{
  "encoder_arch": "convnext",
  "model": "image autoencoder",
  "dataset": "Sentinel-2 satellite tiles (TerraMesh)",
  "train_examples": 36250,
  "image_size": 48,
  "grayscale": true,
  "crop_scale_min": 1,
  "horizontal_flip": true,
  "translate": 0.06,
  "bottleneck": "plain",
  "downsampling_factor": 4,
  "encoder_isotropic": true,
  "encoder_norm": "layernorm_no_bias",
  "encoder_activation": "gelu",
  "encoder_inner_norm": true,
  "encoder_moe": "top_k",
  "encoder_drop_path": 0.05,
  "encoder_num_experts": 32,
  "encoder_moe_every": 1,
  "encoder_expert_mlp_ratio": 0.5,
  "encoder_experts_per_token": 2,
  "encoder_shared_expert": true,
  "encoder_patch_size": [4, 4],
  "encoder_conv_stem": true,
  "encoder_layers": 10,
  "encoder_width": 192,
  "encoder_kernel_size": 5,
  "loss": "l1",
  "latent_channels": 32,
  "decoder_norm": "batchnorm",
  "decoder_activation": "elu",
  "decoder_channel_attention": "se",
  "decoder_widths": [32, 64, 128],
  "decoder_blocks_per_level": 1,
  "decoder_block": "basic",
  "decoder_attention": true,
  "decoder_upsampling": "nearest_conv",
  "residual_init": "none",
  "optimizer": "soap",
  "beta2": 0.99,
  "lr": 0.0039,
  "beta1": 0.9,
  "shampoo_beta": 0.99,
  "eps": 1e-08,
  "precondition_frequency": 20,
  "max_precond_dim": 1536,
  "one_sided": false,
  "adamw_lr_other_params": 0.00094,
  "steps": 10400,
  "batch_size": 64,
  "epochs": 18.4,
  "lr_schedule": "wsd",
  "decay_fraction": 0.4,
  "final_lr_fraction": 0.05,
  "warmup_steps": 2080,
  "weight_decay": 0.0,
  "adamw_weight_decay_other_params": 0.05
}
Rows from block 4 of the encoder of a small image autoencoder, named by matrix and row number. Rows with one number within an expert belong to one neuron, the router's apart. Each number is 128 + 24 x the weight over its row's rms, rounded and kept within 0 to 255. All counts start at 0. After the name is the row's rms in percent of the matrix's.
Before each expert's rows are labels from the 100 images, of 14976, where the router gives the expert most weight on average: "top examples" is what is common among them; "patch colour" is the nearest of a few named colours to the mean colour under the peak. Only what is clearly more common there than usual is listed. The data: Sentinel-2 satellite tiles (TerraMesh).
# router: router (encoder.blocks.4.mlp.router.weight, 32x192, trained with AdamW), inputs 0-63
# up: expert up (encoder.blocks.4.mlp.up, 32x96x192), inputs 0-63
# down: expert down (encoder.blocks.4.mlp.down, 32x192x96, transposed), outputs 0-63

# expert 3
top examples: water; main land cover: water
patch colour: black
router.3 086 [127 147 120 122 158 154 106 121 130 132  99 116  90 132 164 100 122 197 136 109 105  74 139 130 155 149 130 128 159 141 133 124 128 141 134  99 192 119 135 115 114  93 122 106 128 152 122 107 106 120 146 170  73 102 110  94 130 127 122 158 104 186 120 118]
up.0 059 [121 111 158 170 146  63 119 128  87 121 127 146 125 120 107 117 112 102 167 142 152 153 111 114 156 125  97  83  88 138 125 126 175 145 152 124 140  86 101 121 136 158 144 126 146 112  98 149 147  97 168 140 166 107 133 136 125 155 152 116 139 134 135 192]
down.0 061 [108 147 145 120 167 144 135 197 102 136 136 169  82 109 168 170 134 130 157 139  80 155 117  99 134 116 153 123 119 100 143 108 156 138 144 171 137 145 133 126 164  85 129  84 165 158 152 138 125 119  96 143  95 116 114 140 148 112 139 155 122 103 115 132]
up.1 068 [143 116 131 128 144  96 117  87 111 138  88  92 157 155 116 138 168 107  87 131  92 114 137 102 147 110 126 151  90 111 112 135 107 103 140 112 121 119  92 140 167  97 121 117 117  94 120 128 125 172 102 127 131 127 119 148 117 120 108 116 140 135  93 107]
down.1 063 [122 151 126 137 136 132 150 119 121 146 174 129 136 115 121 159 163 102 190 112 129 104 154 122 133 129 146  84 179 134 171 139 184 154 166 164 105 122 138 115 132 105 122 139 190 171 155 152 116 152  97 141 138 148 152 137  99 108 159 119 131 114 122 142]
up.2 111 [158 112 165 115 120 127 106 110 105 131 126 161 147 144 115 129 132 130 136 142 156 144 160 123 127 114 137 110 113 102 113 163 124 125 126 116 151 119 117 142  89 110 115 109 100 170 167 121 176 118 101 106 143 119 139 119  66 124  96  78 114 125 109 141]
down.2 101 [139 143 109 142 138 139 133 156 139  98 124 119 131 166  88 121  64 130  89  93 105 135 100 119 112  79 130 132 107 128  75 118 162 103 112 114 162 149 128  89 134 131 126 102 124  85 124  95 107 129 115 152 164 130 123 126 149 114 163 104 132 134  97 105]
up.3 116 [117 143 106 173  99 131 162 165 122 120 166 101 143 170 132 108 155 133 109 137 146 103 102 109 138 144 138 117 132 109  71 140 137 159 122 139 103 112 156 167 126 151 127 142 133 100 169 112 135 151  95 123 128 134 121 153 133 102 103 132 153 157  92 168]
down.3 111 [121 160 152 153 180 152  91  98 109 137 103 141 128 132 109 147 135 153 146 125 104 155 157 135 117 113 107 132 138 145  82 104 111 176 162 118 155 149 154 117  64 135 131  83 115 143 162 124  71  75 109 126 118 126 170 143 115 101 124 103  88  96 101 129]

# expert 29
top examples: main land cover: trees; main land cover: water
patch colour: black
router.29 105 [120  97 145 105 142 150 122 130 101 131  93 139 133 153 115 107 119  98 153 106  90 138 167 186 146 138 111 142 109 149 118 127 118 158 141 149 125 105 101 108 111 108 172 102 129 103 117  80 113 107 117 116 149 107  92 134 145 140 129 120 154 119 110 128]
up.0 091 [139 137 133 112 145 148  98 101 103 131  78 120 117 114 126  91 118 147  79 109 121 128 128 142 140 125 116 128 106 128 144 147 162 109 139 151 129 107 147 110  93 146 162 160 130 110 167 147 126 112 138 172 147 126 109 105 139 168  97 113 132 135 153  98]
down.0 077 [102 115 145 157 182 131 115 177 137 164 123 152 134 140 115 173 111  72 147 119 103 117 104 125 130 115 126 136 111 133 139 128 101 143 130 135 128 121 102 140 144 119 139 124 129 149 135 126 180 106 109 112 134 135 147 144 101 149 140 157 145 162 131 149]
up.1 078 [144 135 183 105 102 135 102 168 107 137 129 148 154 153 107 128 119 167  62 165 177 147 137 121 156 119 118 101 120 122 124 144 164 163 140  99 180 152 137 153 108 128 162 160 109  84 170 144 117 138 114 116 110 133  98 159 134 123 147  81  99 121 141 126]
down.1 065 [128 170  92 120 138 142 134 155 108 122 117 102  69 108  96 132 103 126 143 152  92 135 137 143  80 129 153 154 154 137 126  89 120 107 184 110 120 124  83 133 143 151 146 105  90 162 124 137 127 131 127 138 144 122  81 134 136 117 172  94 140 124 142 107]
up.2 138 [ 74 120 114 147 134 125 115 180 159 128 104 129 122 106 104 143 160 122 139 151 101  68 121 140 135 116  93 122 146 144 190 124  88 147 139 112 121 107 113 150  80 125 115 113 110 135 124 127 118 159 127 125 129 128 106 137 128 144 145 134  85 111 117  87]
down.2 161 [111 131 146 127 115 140 128  83 118 104 152 102 104 132 165 125 123 121 140 140 134 153 129 161 116 108 184  92 144 126 124 106 106 156 112 134 104 140 134 112 123 109 118 151  98 107 126 114 111 123 131  88 113 140 130 114 151 121 160 135 103 111  87 147]
up.3 078 [106 113 135 129 115  94 138 103 155 144 119 153 185 138 122 131 156  72 152  81  92 112 149 166 117 105 128  90  92 171 144  78 162 133 119 114 160 125 132 110 121 127 163  97 113 103 151 182 123 170 126 148 121 119  96  98 121 137 127 152 142 138 122 136]
down.3 090 [ 81 129 121 152 114 138 128 172 140 124 153 105 151 131 127 128 101 147 144 134 106 149  89 120 124 128 112 128 160 168 109 105 102 154 105  88 147 120  91 119 121 120 147 101 148 139  82 128 175  97 128 155 159 131 125 103 119 130 119 125 134 116 127 162]

# expert 7
top examples: snow or ice; main land cover: water; main land cover: snow or ice
patch colour: black
router.7 096 [136 144 126 145 133 133 131 127 146 133 132 155 128  90 122 103 176 190 121 112 138 127 133 152 126 128 139 146 140 133 149 110 122 100 120 138 101 146 143 136 123 159 119 189 114 178 128 127 108 131 125  96 129 138 133 105 136  95 168 123 127 148 157 138]
up.0 114 [123 123 113 101 153 150 137 139 152 125 141 112  89 156 146 142 141 113 144 145  90 111 110 148 137 125 137 112 114 123  85 104 126 152 112 172 121 151 131 141 119 180 122 109 139 101 126 132  99  91 113  82 133 116 156 102 166 124 118 103 154 134 104 152]
down.0 112 [151 176 159 149 147 131 116 145 132 146 138 104 140 128 125 140 124 110 139 130 123 151 149 155 120 123 138 142 141 115 142 128 132  93 146 134 117 103 132  97 115 164 112 138 160  89 122 114 130 152 147 127 126 123 136  98  73 173  95  91 124 105 113 112]
up.1 138 [142 124  88  98 106  94 150 141 105 199 173 118 133 108 165 123  97 110 138 119  99  88 144 121 132 142 115 107 131 112  95  91 159 142 131 138 127 115 136 190 134 117 115 149  91 144 166 125  61 111 102 160 110 118 137 129 141 110 126 124  97  94 177  87]
down.1 141 [139 125 129 112 173 123 133  98 153 154 150 144 106 116 137 133 151 157 163 104 120 113 141 108 110 108  98 155 139  85 106 112 109 121 109 123 137 137 144 146 127 136  94 106 121 147 140 122 132 133 129 142 113 100 125 123 132  86 135 172 133 129 115 118]
up.2 129 [156 112 138 109 149 147 146 136 111 119 111 103 144 131 156 116 134 115 159 111 130  96  62 165  77 163 118 132 114 121 110 121  97 152 123 125 113 120 144 101 101 129 121 143 123 138 136 141 178 117  97 103  70 126 156 109 197 116 110 131 126 121 141 161]
down.2 136 [140 153 103 118 113 142 104 166 177 150 120 144 110 129 157 127 180 139 149 110 111 155 107 136 123 139 152 140 121 119 102 152 141 114 164 107 109 143 129 156 148 138  96 132 126  98 179 100 143 104 163 156 125 120  89 148 114 145 139 115 134 138 121 146]
up.3 129 [168 124 148 134 118 132 116 118 170 102 106  91 128  89 160 151 109 130  92 104 115  96  84 120 131 113 115 108 132 140 156 130 185 124 105 168 131 129 111 142  84 151 121 179 134 141 139 109 137 157  90 156 108 124 118  70 170 108 126 178 116 112 118 164]
down.3 117 [120 158 148 133 106 138  93 146 137 146 167 107 134 111 118 114  89 140 112 128 115 143 141 117 121 127 127 124  98 146 167 120 108 113 111 167 143 149 106 100 121 138 161 129 127 138 118 101 110 149 149 132 117 131 114 154 187 104 115 121  71 160 155 132]

# expert 8
top examples: main land cover: trees; main land cover: water
patch colour: black
router.8 090 [101 112 135 170 118 140  90  94 108 152 162 129 124 160 143 121  95 121 133 100 103 145 153 153  83 141 143 173 133 101 132 129 118 159 146  86 120 117 152  87 122 109 112 102 128 106 115 104  96 128 101 147 120 133 121 117 108  99  96 140 142 135 130 120]
up.0 096 [104 111  84 119 130 126 137 150 127 132 107 119 152 118 139 126 137 159 114 130 190 191 133 163 113 137 122 119 125 159  86 112 106 118 125 134 116 128 107 133  80 147  92 152 139 151 124 108 106 135 103  92 133 123 158  91 145 114 116 119 151 138 131 172]
down.0 088 [102 104 123 137 139 108  77 160 192 101 108 114 113 140 127 103 140 169 121  83 132 152  98  95 146 106 144 124 119  86 124 116 162 119 111 129 106 124 139 138 113 122 167 104 142 110 128 118 167 122 158 151  98 108 129 142 129 111 144 155 117  88 133 129]
up.1 089 [ 82 131 140 139 106 112 133 137 115 133 176 103  83 121 153 108 101 104 144 138  93  81  82 107 123 146 131  73  96 124 143 123 135 134 118 148 130 122 160 166 135 144 140 118  90 128 147 130 111 162 150 120 116 142  98 118 133 140 168 141 126 161 134 110]
down.1 094 [148 129  89 148 171 176 125 124 102 111 135 135 103 146 156 171 119 155 137 114 177 135 122 132 178 108 127 163  69 106 142 143 104 124  88 127 164 115 143 120 118 140 100 118 119 133 147 180 170 177 106  98 124 101 102 128  94 144 112 121 161 134 114 105]
up.2 106 [132 111 119 177  99 115 123 132 108 136 126 123 112  82 139 151 120 140 124 144 134 164 112 163  86 105 110 146  87 139 139 164 156 120 103 126 133 141 123 150  96 101 109 182 144 127 149 131 145 129 124 133  96 129 121 125  88 156 133 147 145 100 156 135]
down.2 107 [141 129 147 109  66 137 166 128 136 139 166 111 149 133  79 136 135 132 146 169 125 146 113 134  98 118 149 106 117 125 134 101 132 128 117 131 144  91 106 143 139 168  86 126 151 127 172 110 174 131 186 154 122 121 106 108 157 159 132 123  76 143 150 116]
up.3 143 [168 104 121  93 106 156 146 171 141 142 164 125 141 163 110 119 134 145 132 173 104 142 122 149  89 125 169 164 144 146 159  88  94 134 157  88 101 136 123  97 139 124  88 120 117 119 168 150 147 129 153 113  85 148 145 126 125 107 128 101 133 133 191 116]
down.3 149 [ 71 114 117 138  90 145 146 109 140 140  87 155 135 162 160 151 121 129 135 132  90 129 146 139 115  81 122 118 140 141 127  96 149  72 168 113 108  98 146 127 177 164 131 130 101 131 148 165 102 132 102 102 137 132  85 123 126 114 154 128 128 185 127 144]