config.toml
model = "image autoencoder"
dataset = "Sentinel-2 satellite tiles (TerraMesh)"
train_examples = 36250
image_size = 48
grayscale = true
crop_scale_min = 1
horizontal_flip = true
translate = 0.06
bottleneck = "plain"
downsampling_factor = 4
encoder_arch = "convnext"
encoder_isotropic = true
encoder_norm = "layernorm_no_bias"
encoder_activation = "gelu"
encoder_inner_norm = true
encoder_moe = "top_k"
encoder_drop_path = 0.05
encoder_num_experts = 32
encoder_moe_every = 1
encoder_expert_mlp_ratio = 0.5
encoder_experts_per_token = 2
encoder_shared_expert = true
encoder_patch_size = [4, 4]
encoder_conv_stem = true
encoder_layers = 10
encoder_width = 192
encoder_kernel_size = 5
loss = "l1"
latent_channels = 32
decoder_norm = "batchnorm"
decoder_activation = "elu"
decoder_channel_attention = "se"
decoder_widths = [32, 64, 128]
decoder_blocks_per_level = 1
decoder_block = "basic"
decoder_attention = true
decoder_upsampling = "nearest_conv"
residual_init = "none"
optimizer = "soap"
beta2 = 0.99
lr = 0.0039
beta1 = 0.9
shampoo_beta = 0.99
eps = 1e-08
precondition_frequency = 20
max_precond_dim = 1536
one_sided = false
adamw_lr_other_params = 0.00094
steps = 10400
batch_size = 64
epochs = 18.4
lr_schedule = "wsd"
decay_fraction = 0.4
final_lr_fraction = 0.05
warmup_steps = 2080
weight_decay = 0.0
adamw_weight_decay_other_params = 0.05
Rows from expert 7 of block 8 of the encoder, named by matrix and row number. Rows with one number belong to one neuron. Each number is 500 + 25 x the weight over its row's rms, rounded and kept within 0 to 999. All counts start at 0. Numbers have three digits each. After the name is the row's rms in percent of the matrix's.
# up: expert up (encoder.blocks.8.mlp.up, 32x96x192), inputs 84-111
# down: expert down (encoder.blocks.8.mlp.down, 32x192x96, transposed), outputs 84-111
up.0 083:496557482516495479452504524503512569490460485493482507509513531486522523507471470495
down.0 090:479511575483485465542493523534508528521480561491497487482490507476476526497485482469
up.1 053:489525501507539498432530483503511512461518507517477443501510457505522527535524487519
down.1 064:552504484470531517519535470489543527461487533476537479482480510508504530505521487518
up.2 093:476500491489513488564499523506500459502498530478554466497493489490510489537533488533
down.2 082:506512513538501481492482512515509469525507520541514515493511488480521491483488468517
up.3 076:568488488529532470498483486501490513523497530477474472512452509462482485480455494512
down.3 082:488530520485520517508497491491554530480486559540485528531492484481463520462484509522
up.4 070:491480481463529486508518499521541532526574475532512521455500493482481511474510491497
down.4 075:516526486497519542483512549501501476489523476485472464494477469508537497503510493512
up.5 070:476465476481456482469470523519516516486507423453494527533512478505483546454492492475
down.5 081:487497512512496504476533547504493462517489546497499494513491489534520484477479495509
up.6 172:483506510530484498440579507481535481510538502453512544531522465535531505434522446504
down.6 138:542501546522551550523527507487497529521515496499431480509521489476494516507477494501
up.7 137:502488478534427512461522512483480448490504480515515501530558486506523495537505467504
down.7 132:492522518522521458506508466482507503476477532516469474501484515503476496527465493466
up.8 118:540444472503469519458467505504498532543449483499524538489503474534493520483502517452
down.8 118:516459531518468492507494577543482500491516507489476497571516506500548499490472477487
up.9 129:542478457538472524508472491530541546493489515523504522478446525483511508500510534530
down.9 121:486456450518489496454483485451521504468481474457501520477517507503464513480490507470
up.10 138:507486458499502532466501513534496513493508515483472459518504528485509513503523507536
down.10 133:479489499514470495542538483490550520467462486518530487468504442514483501496491510460
up.11 047:510484465502447483482498553513511465507482518475482504492435484501472509486516554546
down.11 057:508524455473478508516491500505514511503474483517490464543486550491497515497496560545
up.12 051:467512465526500491545470521500509505531561470492531512454484518519519525508522487528
down.12 059:533529543486483495492515517511453493508503469488497490485507514479539470518474497498
up.13 042:527509467479578510473505520467512491521499495490543529494458514499506482512523501527
down.13 060:485534518488497488504468513517527511500490487482513482474495538478498476508517473485
up.14 108:506500463475514492514465482521468465529551490501512461528472447519467516489507534521
down.14 095:498484515470499520571508516508498520485523443512538500474491473523519523499520495456
up.15 056:464495493479495469493516545521549452535477509473532540509491499524480529502500499436
down.15 072:483524522444492463459511506486487446526486514488483527497487502530501516450503486508
up.16 123:524508522486495530486456457517529554514498496513519507514565492451478474507491477509
down.16 132:517508505525531497491529488450502467526495448493499528468478480529495485468513527452
up.17 085:556539455489496482494503502485520503560533463510525518514484454508515490493496494512
down.17 089:508459496469509479496506470497525505496466500472492469521434496513525495493481466523
up.18 115:495472531498490495526496509538464478498492475516513474515536494480535468536503455492
down.18 125:495539532508508520533512494463477492516540503542498488486505472477509506485480496532
up.19 144:512492491492511503484500531539509497510527495523551509498485520524498526390505492459
down.19 133:479492473438496547471516487471518490478446536540513510473472512505493503450503509496
up.20 075:477505495509610489472510480488526470470466508507572514515531499507473516508521474511
down.20 083:494522474468520507473454559502514482489531520550473514492467465490494531525515522509
up.21 075:499484510501515503492504526476492466500459514497507512532484549533555494472482508514
down.21 081:492489508517521503538459495498481506513471524496495500494473490466527522486489518488
up.22 089:483485493519481515533490469451485531508457444506470507518519498516503525511447502545
down.22 082:574468511493509492513478497557552493523523491515530468504464490529447494504451505500
up.23 110:561524476506509458457516482488493513520492500513494490498506505516535540505510525501
down.23 096:479469503503434495517495508500555487537476523519490493517467561525529509497514506491
up.24 155:535485458486454507476493480499536529495487483489466461528507505489473506552458521509
down.24 143:513504495544503496461504496466456516518529544462544555505526471485501535462480494521
up.25 087:525519408459493507436510517473509492525517466479493526522534491560490506521499478488
down.25 090:513487518478484478529522547497496462502523546499472520479518510477533536494460497503
up.26 059:517508496540520480529535486475524464517508514455587465497508513489508521478529444521
down.26 065:507548501527495504578511473470505480473487473485496514520512509519490485484508547479
up.27 110:503562506542490479499497500484499526470482494485438483503490501511528514498475467511
down.27 094:531447500524498459525499502521470517500466528480498472463496505518504495484554512448
up.28 070:439545462469527505463518499497513521533514497478502501464534579511501523488502473500
down.28 079:528513515488537515529521461519503462491532471483475521470474506484536494529484492511
up.29 101:497490468497502508497502500504517503520498543507454472509560533517525526496542482540
down.29 113:538490492473512525509516516492484505513487481452479537481545529492522511495463552530
up.30 049:534535485483488477466508522504511504498528540483551498519449509461452538495462473547
down.30 072:476517475456502483510478461505515451465516541511502450460484503539497497464516490462
up.31 101:548515523418525475516509512482495509512479535457493540555512466479515510466506453527
down.31 080:494519520491477512508497516513521497462529529504498510520514448505521468515512504494
up.32 063:552481483511475514508489510471511524510503486523522477506526508470490491498494501491
down.32 076:505487472506500546534494455475557492482499496513481499463505522500539508506487531505
up.33 084:475526514544489497492513522489501479489495490462515507461496532515510505496473530507
down.33 085:550510517507461506493462442517491494471477491482480529523493553487494482515460503506
up.34 124:453502475517514508518439518486501486477510529484502529515510551537528536486468501474
down.34 116:507447502505476448455517490485536496493499461483464496500455507504482498501491488507
up.35 064:537548490485516519511521519533477521508534526482465500467494539501502524496493503512
down.35 075:510527526502499511534532465482484487528461516455475511501514484475476468549504471503
up.36 071:542499451473507540528510521485509494537452504492492513508502515518483503504526454517
down.36 078:508490541492495561473539490470530495471505467479509506458508495538533489536467465462
up.37 079:483500452515513485523497500497442473469473554486530494493540531443533489485503535491
down.37 079:467468506540504477486496469524499438526489474526474485488488535550512504480486524530
up.38 123:504493505495519456490510477506486462495473468510537521485508527472498519488527507506
down.38 109:501488515501486483479482513479498480527535501487522541511486478449524526504474499534
up.39 059:493534447514460461544472498498496513508525501476493536494468487496474528481511496544
down.39 059:482477522468480491469490501497467496460492505508530478493523512482549499539521518497
up.40 151:488558474474473481482505489485514490544527511509558501501486478515450511480493516483
down.40 124:473506493527508508508488491538458465525479500500504469501500554490484505482525523545
up.41 130:486516448565531548474467486508506518528466511493473513516519560483540484454486483515
down.41 138:479461557476522488490503488479491545485503543476544528493472507533486513486474491467
up.42 065:444506533523527478495520488476524484485533526523492486510472540459483487518551486466
down.42 081:515509571483465509512505532519465515517495527486457516554506551510488476475505480490
up.43 081:506490471533506503558528508504498506482507498461489521480490500515546536477517487443
down.43 098:497490567509502551512454530491483503497504515491482507480476520436519499503480482468
up.44 079:469486453477460520481509463478490523496495505491539518516526535507511491459471523522
down.44 079:564528538527468547545485490518504440484490429529486502527490484502509531546497546520
up.45 088:489519452461453479537458510506503512507480497511532478497471520535515496530512478533
down.45 090:506507491512513495536479500499517471462511490496481470516499501502500552491485508475
up.46 068:486476517517505529491431515473488524502486523494479507512521495495544532483518515468
down.46 072:495498501485456543518532489485498504471490519466539520568463511482526529546507464495
up.47 145:523495499506493505496489470491533484494472458508475571529518537513507525513485512515
down.47 174:478532530490474481599494471508502522492516517493491523525496513465492504494527494488
up.48 156:534521461492493487442586491502473487448481510507464481539515499474518507521507465533
down.48 138:535430518512517460532525510492511541502494543509540512472500504485463542498512509493
up.49 095:525481466475515421514536507515483497460513477492466519522519465555479498506531470499
down.49 092:518491545508524549477498504470495481521534494430517510508528488507499505502444543493
up.50 113:492517485522474466474494481512532547501539510520477537507544463534468495486491481473
down.50 111:495432535490519498554490515543552528553478538489465460503469532502529496465519527485
up.51 087:515465482549467450532506510534489482541509526481519469458524521528522476474477517505
down.51 091:481474526519517522522543510497523457497491495452483530494475532527514491457536506509
up.52 155:449504467522469493509560482491488428476493476503481520521542441534540499541491487499
down.52 139:497499534510508471533480529525513527496493484497475478509476512514526477513472525465
up.53 107:500525450449484503430539452506548494465497482485496504506521476523463464503547470536
down.53 124:464532526501497519444495573514507498508521540492510506477484457439527521472476497473
up.54 126:499475446527493459507494472514523491536508505500459519518529487480487496520478513465
down.54 118:518481529485515458530516512482509471499489519482488510524507503486485526513496497489
up.55 117:517475484499508525483465492514496469530503503493454498493474529530524460480462522508
down.55 104:489485490495458526525514492490493518485496428503514479502547493492522498496535521474
up.56 104:493482467548467470527520499488539516530480491522504480505475551510510508475486488488
down.56 101:474500453523495503489496506514515440521502493476449492498529538529510510485463547527
up.57 087:497541513515545516476519475550500522439472527474491556536484506448487471443456516487
down.57 085:508508534478507481504518499530545525487504512537521452485461550490490492475493497462
up.58 097:494508444489514504489470492513512490510502504509550505501501476491501509491493536453
down.58 086:517517500506470503468499468498524481533475532490486527485458499531499472520470483536
up.59 077:540460479484486496496491491511520492500526506528580466511429475486516473495521477516
down.59 078:527511527499475515551486535510502585478509488501505529508472525498502496499519469487
up.60 135:514489505455480519478455523529481514484496449479495481526514477520503510442543491480
down.60 117:475509489487533499493503549469504466546530459491458529494481501495538516486459528544
up.61 146:524519437506499540495503497487507505522479470523547491499455492484514524488525547500
down.61 130:478455496513509496519483472463442502499533500513502496454534504493464536466561485524
up.62 137:501464487491505510436542483515478482489529485502430528493571490497480508527476483503
down.62 145:493548521494506490539511456444516524524520533494485537510506513503469525486488476460
up.63 082:511484475512522543485485492470498472560517480505512492492468531524493512519509528494
down.63 091:500525447539496525504462501506503507543505480526469512534495505478504480481532466458
up.64 090:423512508518490527464449481472504502470513481489483511436501525498483522596500532505
down.64 102:528481500532503483480488516517461487519544479518504505547501489543498497486492500481
up.65 075:457476471472512549506497472492501496477477479530527503490552510543538477514508467485
down.65 081:521521560476517519573499541507547512520519507539487504494456523504510537511468511477
up.66 112:518532475523497519538486513530447526507493518537500471508500505484487472523472449472
down.66 102:522513543509494510494504524483501485507529511511516504442475469546517537497490478506
up.67 048:500544465526506495472529452510509488504510500462485503521504515512479540516485485526
down.67 071:541499549452466485474480475490541463515485451521502495513476541507532502472476487516
up.68 101:485513496465500484516524494489486506534500491501526476500430538500518518550471485513
down.68 105:509463468536491520504462520508515451475531475516451469475454500491457515516507479491
up.69 070:450517405508485504491473499500480453518510513487477511517563494510520470506482467482
down.69 065:537496541507479496509514498480492535531488504489481492528480527498488544450475536506
up.70 159:546518443513510529469476497525528531518527547476530538557531466511492501518518513489
down.70 148:497493545509477537513477530482489537534507527510531493540491506487530477502488536480
up.71 072:508475470480554486474549458503513477525519477459532505489494502514510503523495532473
down.71 075:545510561498478551480488568466513499506483524463482532503533520468528480502467516480
up.72 101:463506471483517506528508500480485518482545488517469538488523512545525479505509469519
down.72 093:488532515485508465525545506486517516477510504503497482477491495548451533503457487473
up.73 049:511529494501456487481520512508507465526484514502415475526516511511509542478493498493
down.73 066:527474525503460518487511500531528509489495535511512477549488524474493501485515500505
up.74 065:485510480494530503535506535517541489487510509524477495459456506442476503525504509540
down.74 066:555517498527477500519466505508493467517497519494486495507547505501452498486496487489
up.75 079:445488502505505531568487479496512497508499473498499509470449474525502539526498499489
down.75 089:525507520490486520518486543470464436485508522491503567516480503476465495506488526530
up.76 098:476438488472521476484469518532501449495482477506535481467517550508522514538491489500
down.76 107:486517527476475541493514472481472482490480503506513486520560496495517492518479518513
up.77 058:510510512490565464540499502519518525514545490485423462511489520524495501528513511538
down.77 066:505498535474509582543491477511513536511468525509519504491485521476492484501502525453
up.78 096:534498483513447485556504486489478494543531523499469536516517532527490469492519496510
down.78 104:477480558512497508539474539524540528513520487484489515530485520485499532531477474461
up.79 110:483515489490486508486485515496519528518547507512510490521527495550512491514508460545
down.79 113:485496508498452512482475470460489549555511539511507510543539515520495511476507496490
up.80 109:501528493503461502485520485477502491514507522484484492541556538536525488495488500482
down.80 110:534490528522518499569502501545495493501515521483474486557533475485512514545485472509
up.81 076:464529482468487501490537533519515539458524504519473504533498485517490471449504497508
down.81 079:492478549492466503466537496477516469539477515509493501519500516516502484507521491465
up.82 042:457521490467546490483468484497497511540465462518499471461470485489522510507435524507
down.82 053:450494432516495500472494473493488529482521528521495477508496528520520487544506492465
up.83 047:507497433485497508381539521499517506493465491529530489513453527516491488481516517491
down.83 063:532505464530500450490462515524511521473497487509472517505456497479509512443480451514
up.84 074:519510516473454521491528543514479485481510505526466527539496545471493510497524493433
down.84 082:508466527505481463500536496502472534533498514529496505500562500538516496524500494480
up.85 056:480519494527463486519504517528505505524544460509510485534552461484539495510485486517
down.85 082:518464500477510502524504460481495450464483557472465540472425523538467536471471522514
up.86 157:499471474485508487465511547496552482548513485522461516498498508472495560462455494492
down.86 161:466508504466515468517518479506487526523517532486476527506504510497558494498458522484
up.87 111:517510516497455483482509509477480518547528493500513481522516524504562482455494529471
down.87 111:500523491470497474492498542491499478522487483475481527507510499485524499547490507495
up.88 099:539499464452502458498502516489467484496528514512516488453507475504516509515505494479
down.88 099:513491545502481516513481507495503523530516529478493475531497491526506484487444549510
up.89 054:496481507467467470529504501472490513484473522471622510485466503490492463532492521541
down.89 071:521515507453505454498517445501539462464499516522491543498475513493475513455514524455
up.90 128:503463490505507500488500467518489527482467483459563518539490514495529488480534501493
down.90 107:517480520512456470470480486501549492450496507480504477505480497512440527484494491501
up.91 114:573508482536502511471536484514503525465484490515553533512523519537521490495499493487
down.91 119:455489475517522491530497537461519513489487498483514489529497563476466490468528530502
up.92 118:492497471504496498510486489502506501500520484490533502489505523484532517555519559519
down.92 128:443498520487473484501526538537523514474514486529499538523504516486535507488467515481
up.93 053:487533461515470503466509494503538475518533509494468530496541485515494499489451526464
down.93 070:493535500456448502471470506502489466476502515449504507531506485493509562515515493495
up.94 119:531526454475451441494506474505496484493498536456479486490522471519500518491468467463
down.94 113:507524517496503524488507483498543530529485486464489497496526529532496496498531498510
up.95 067:481496459516534496493498477504522477526504467509471518513522472463473504517470451463
down.95 070:533441524502459465537444485498542490495439518470501477513475470505460455490501472513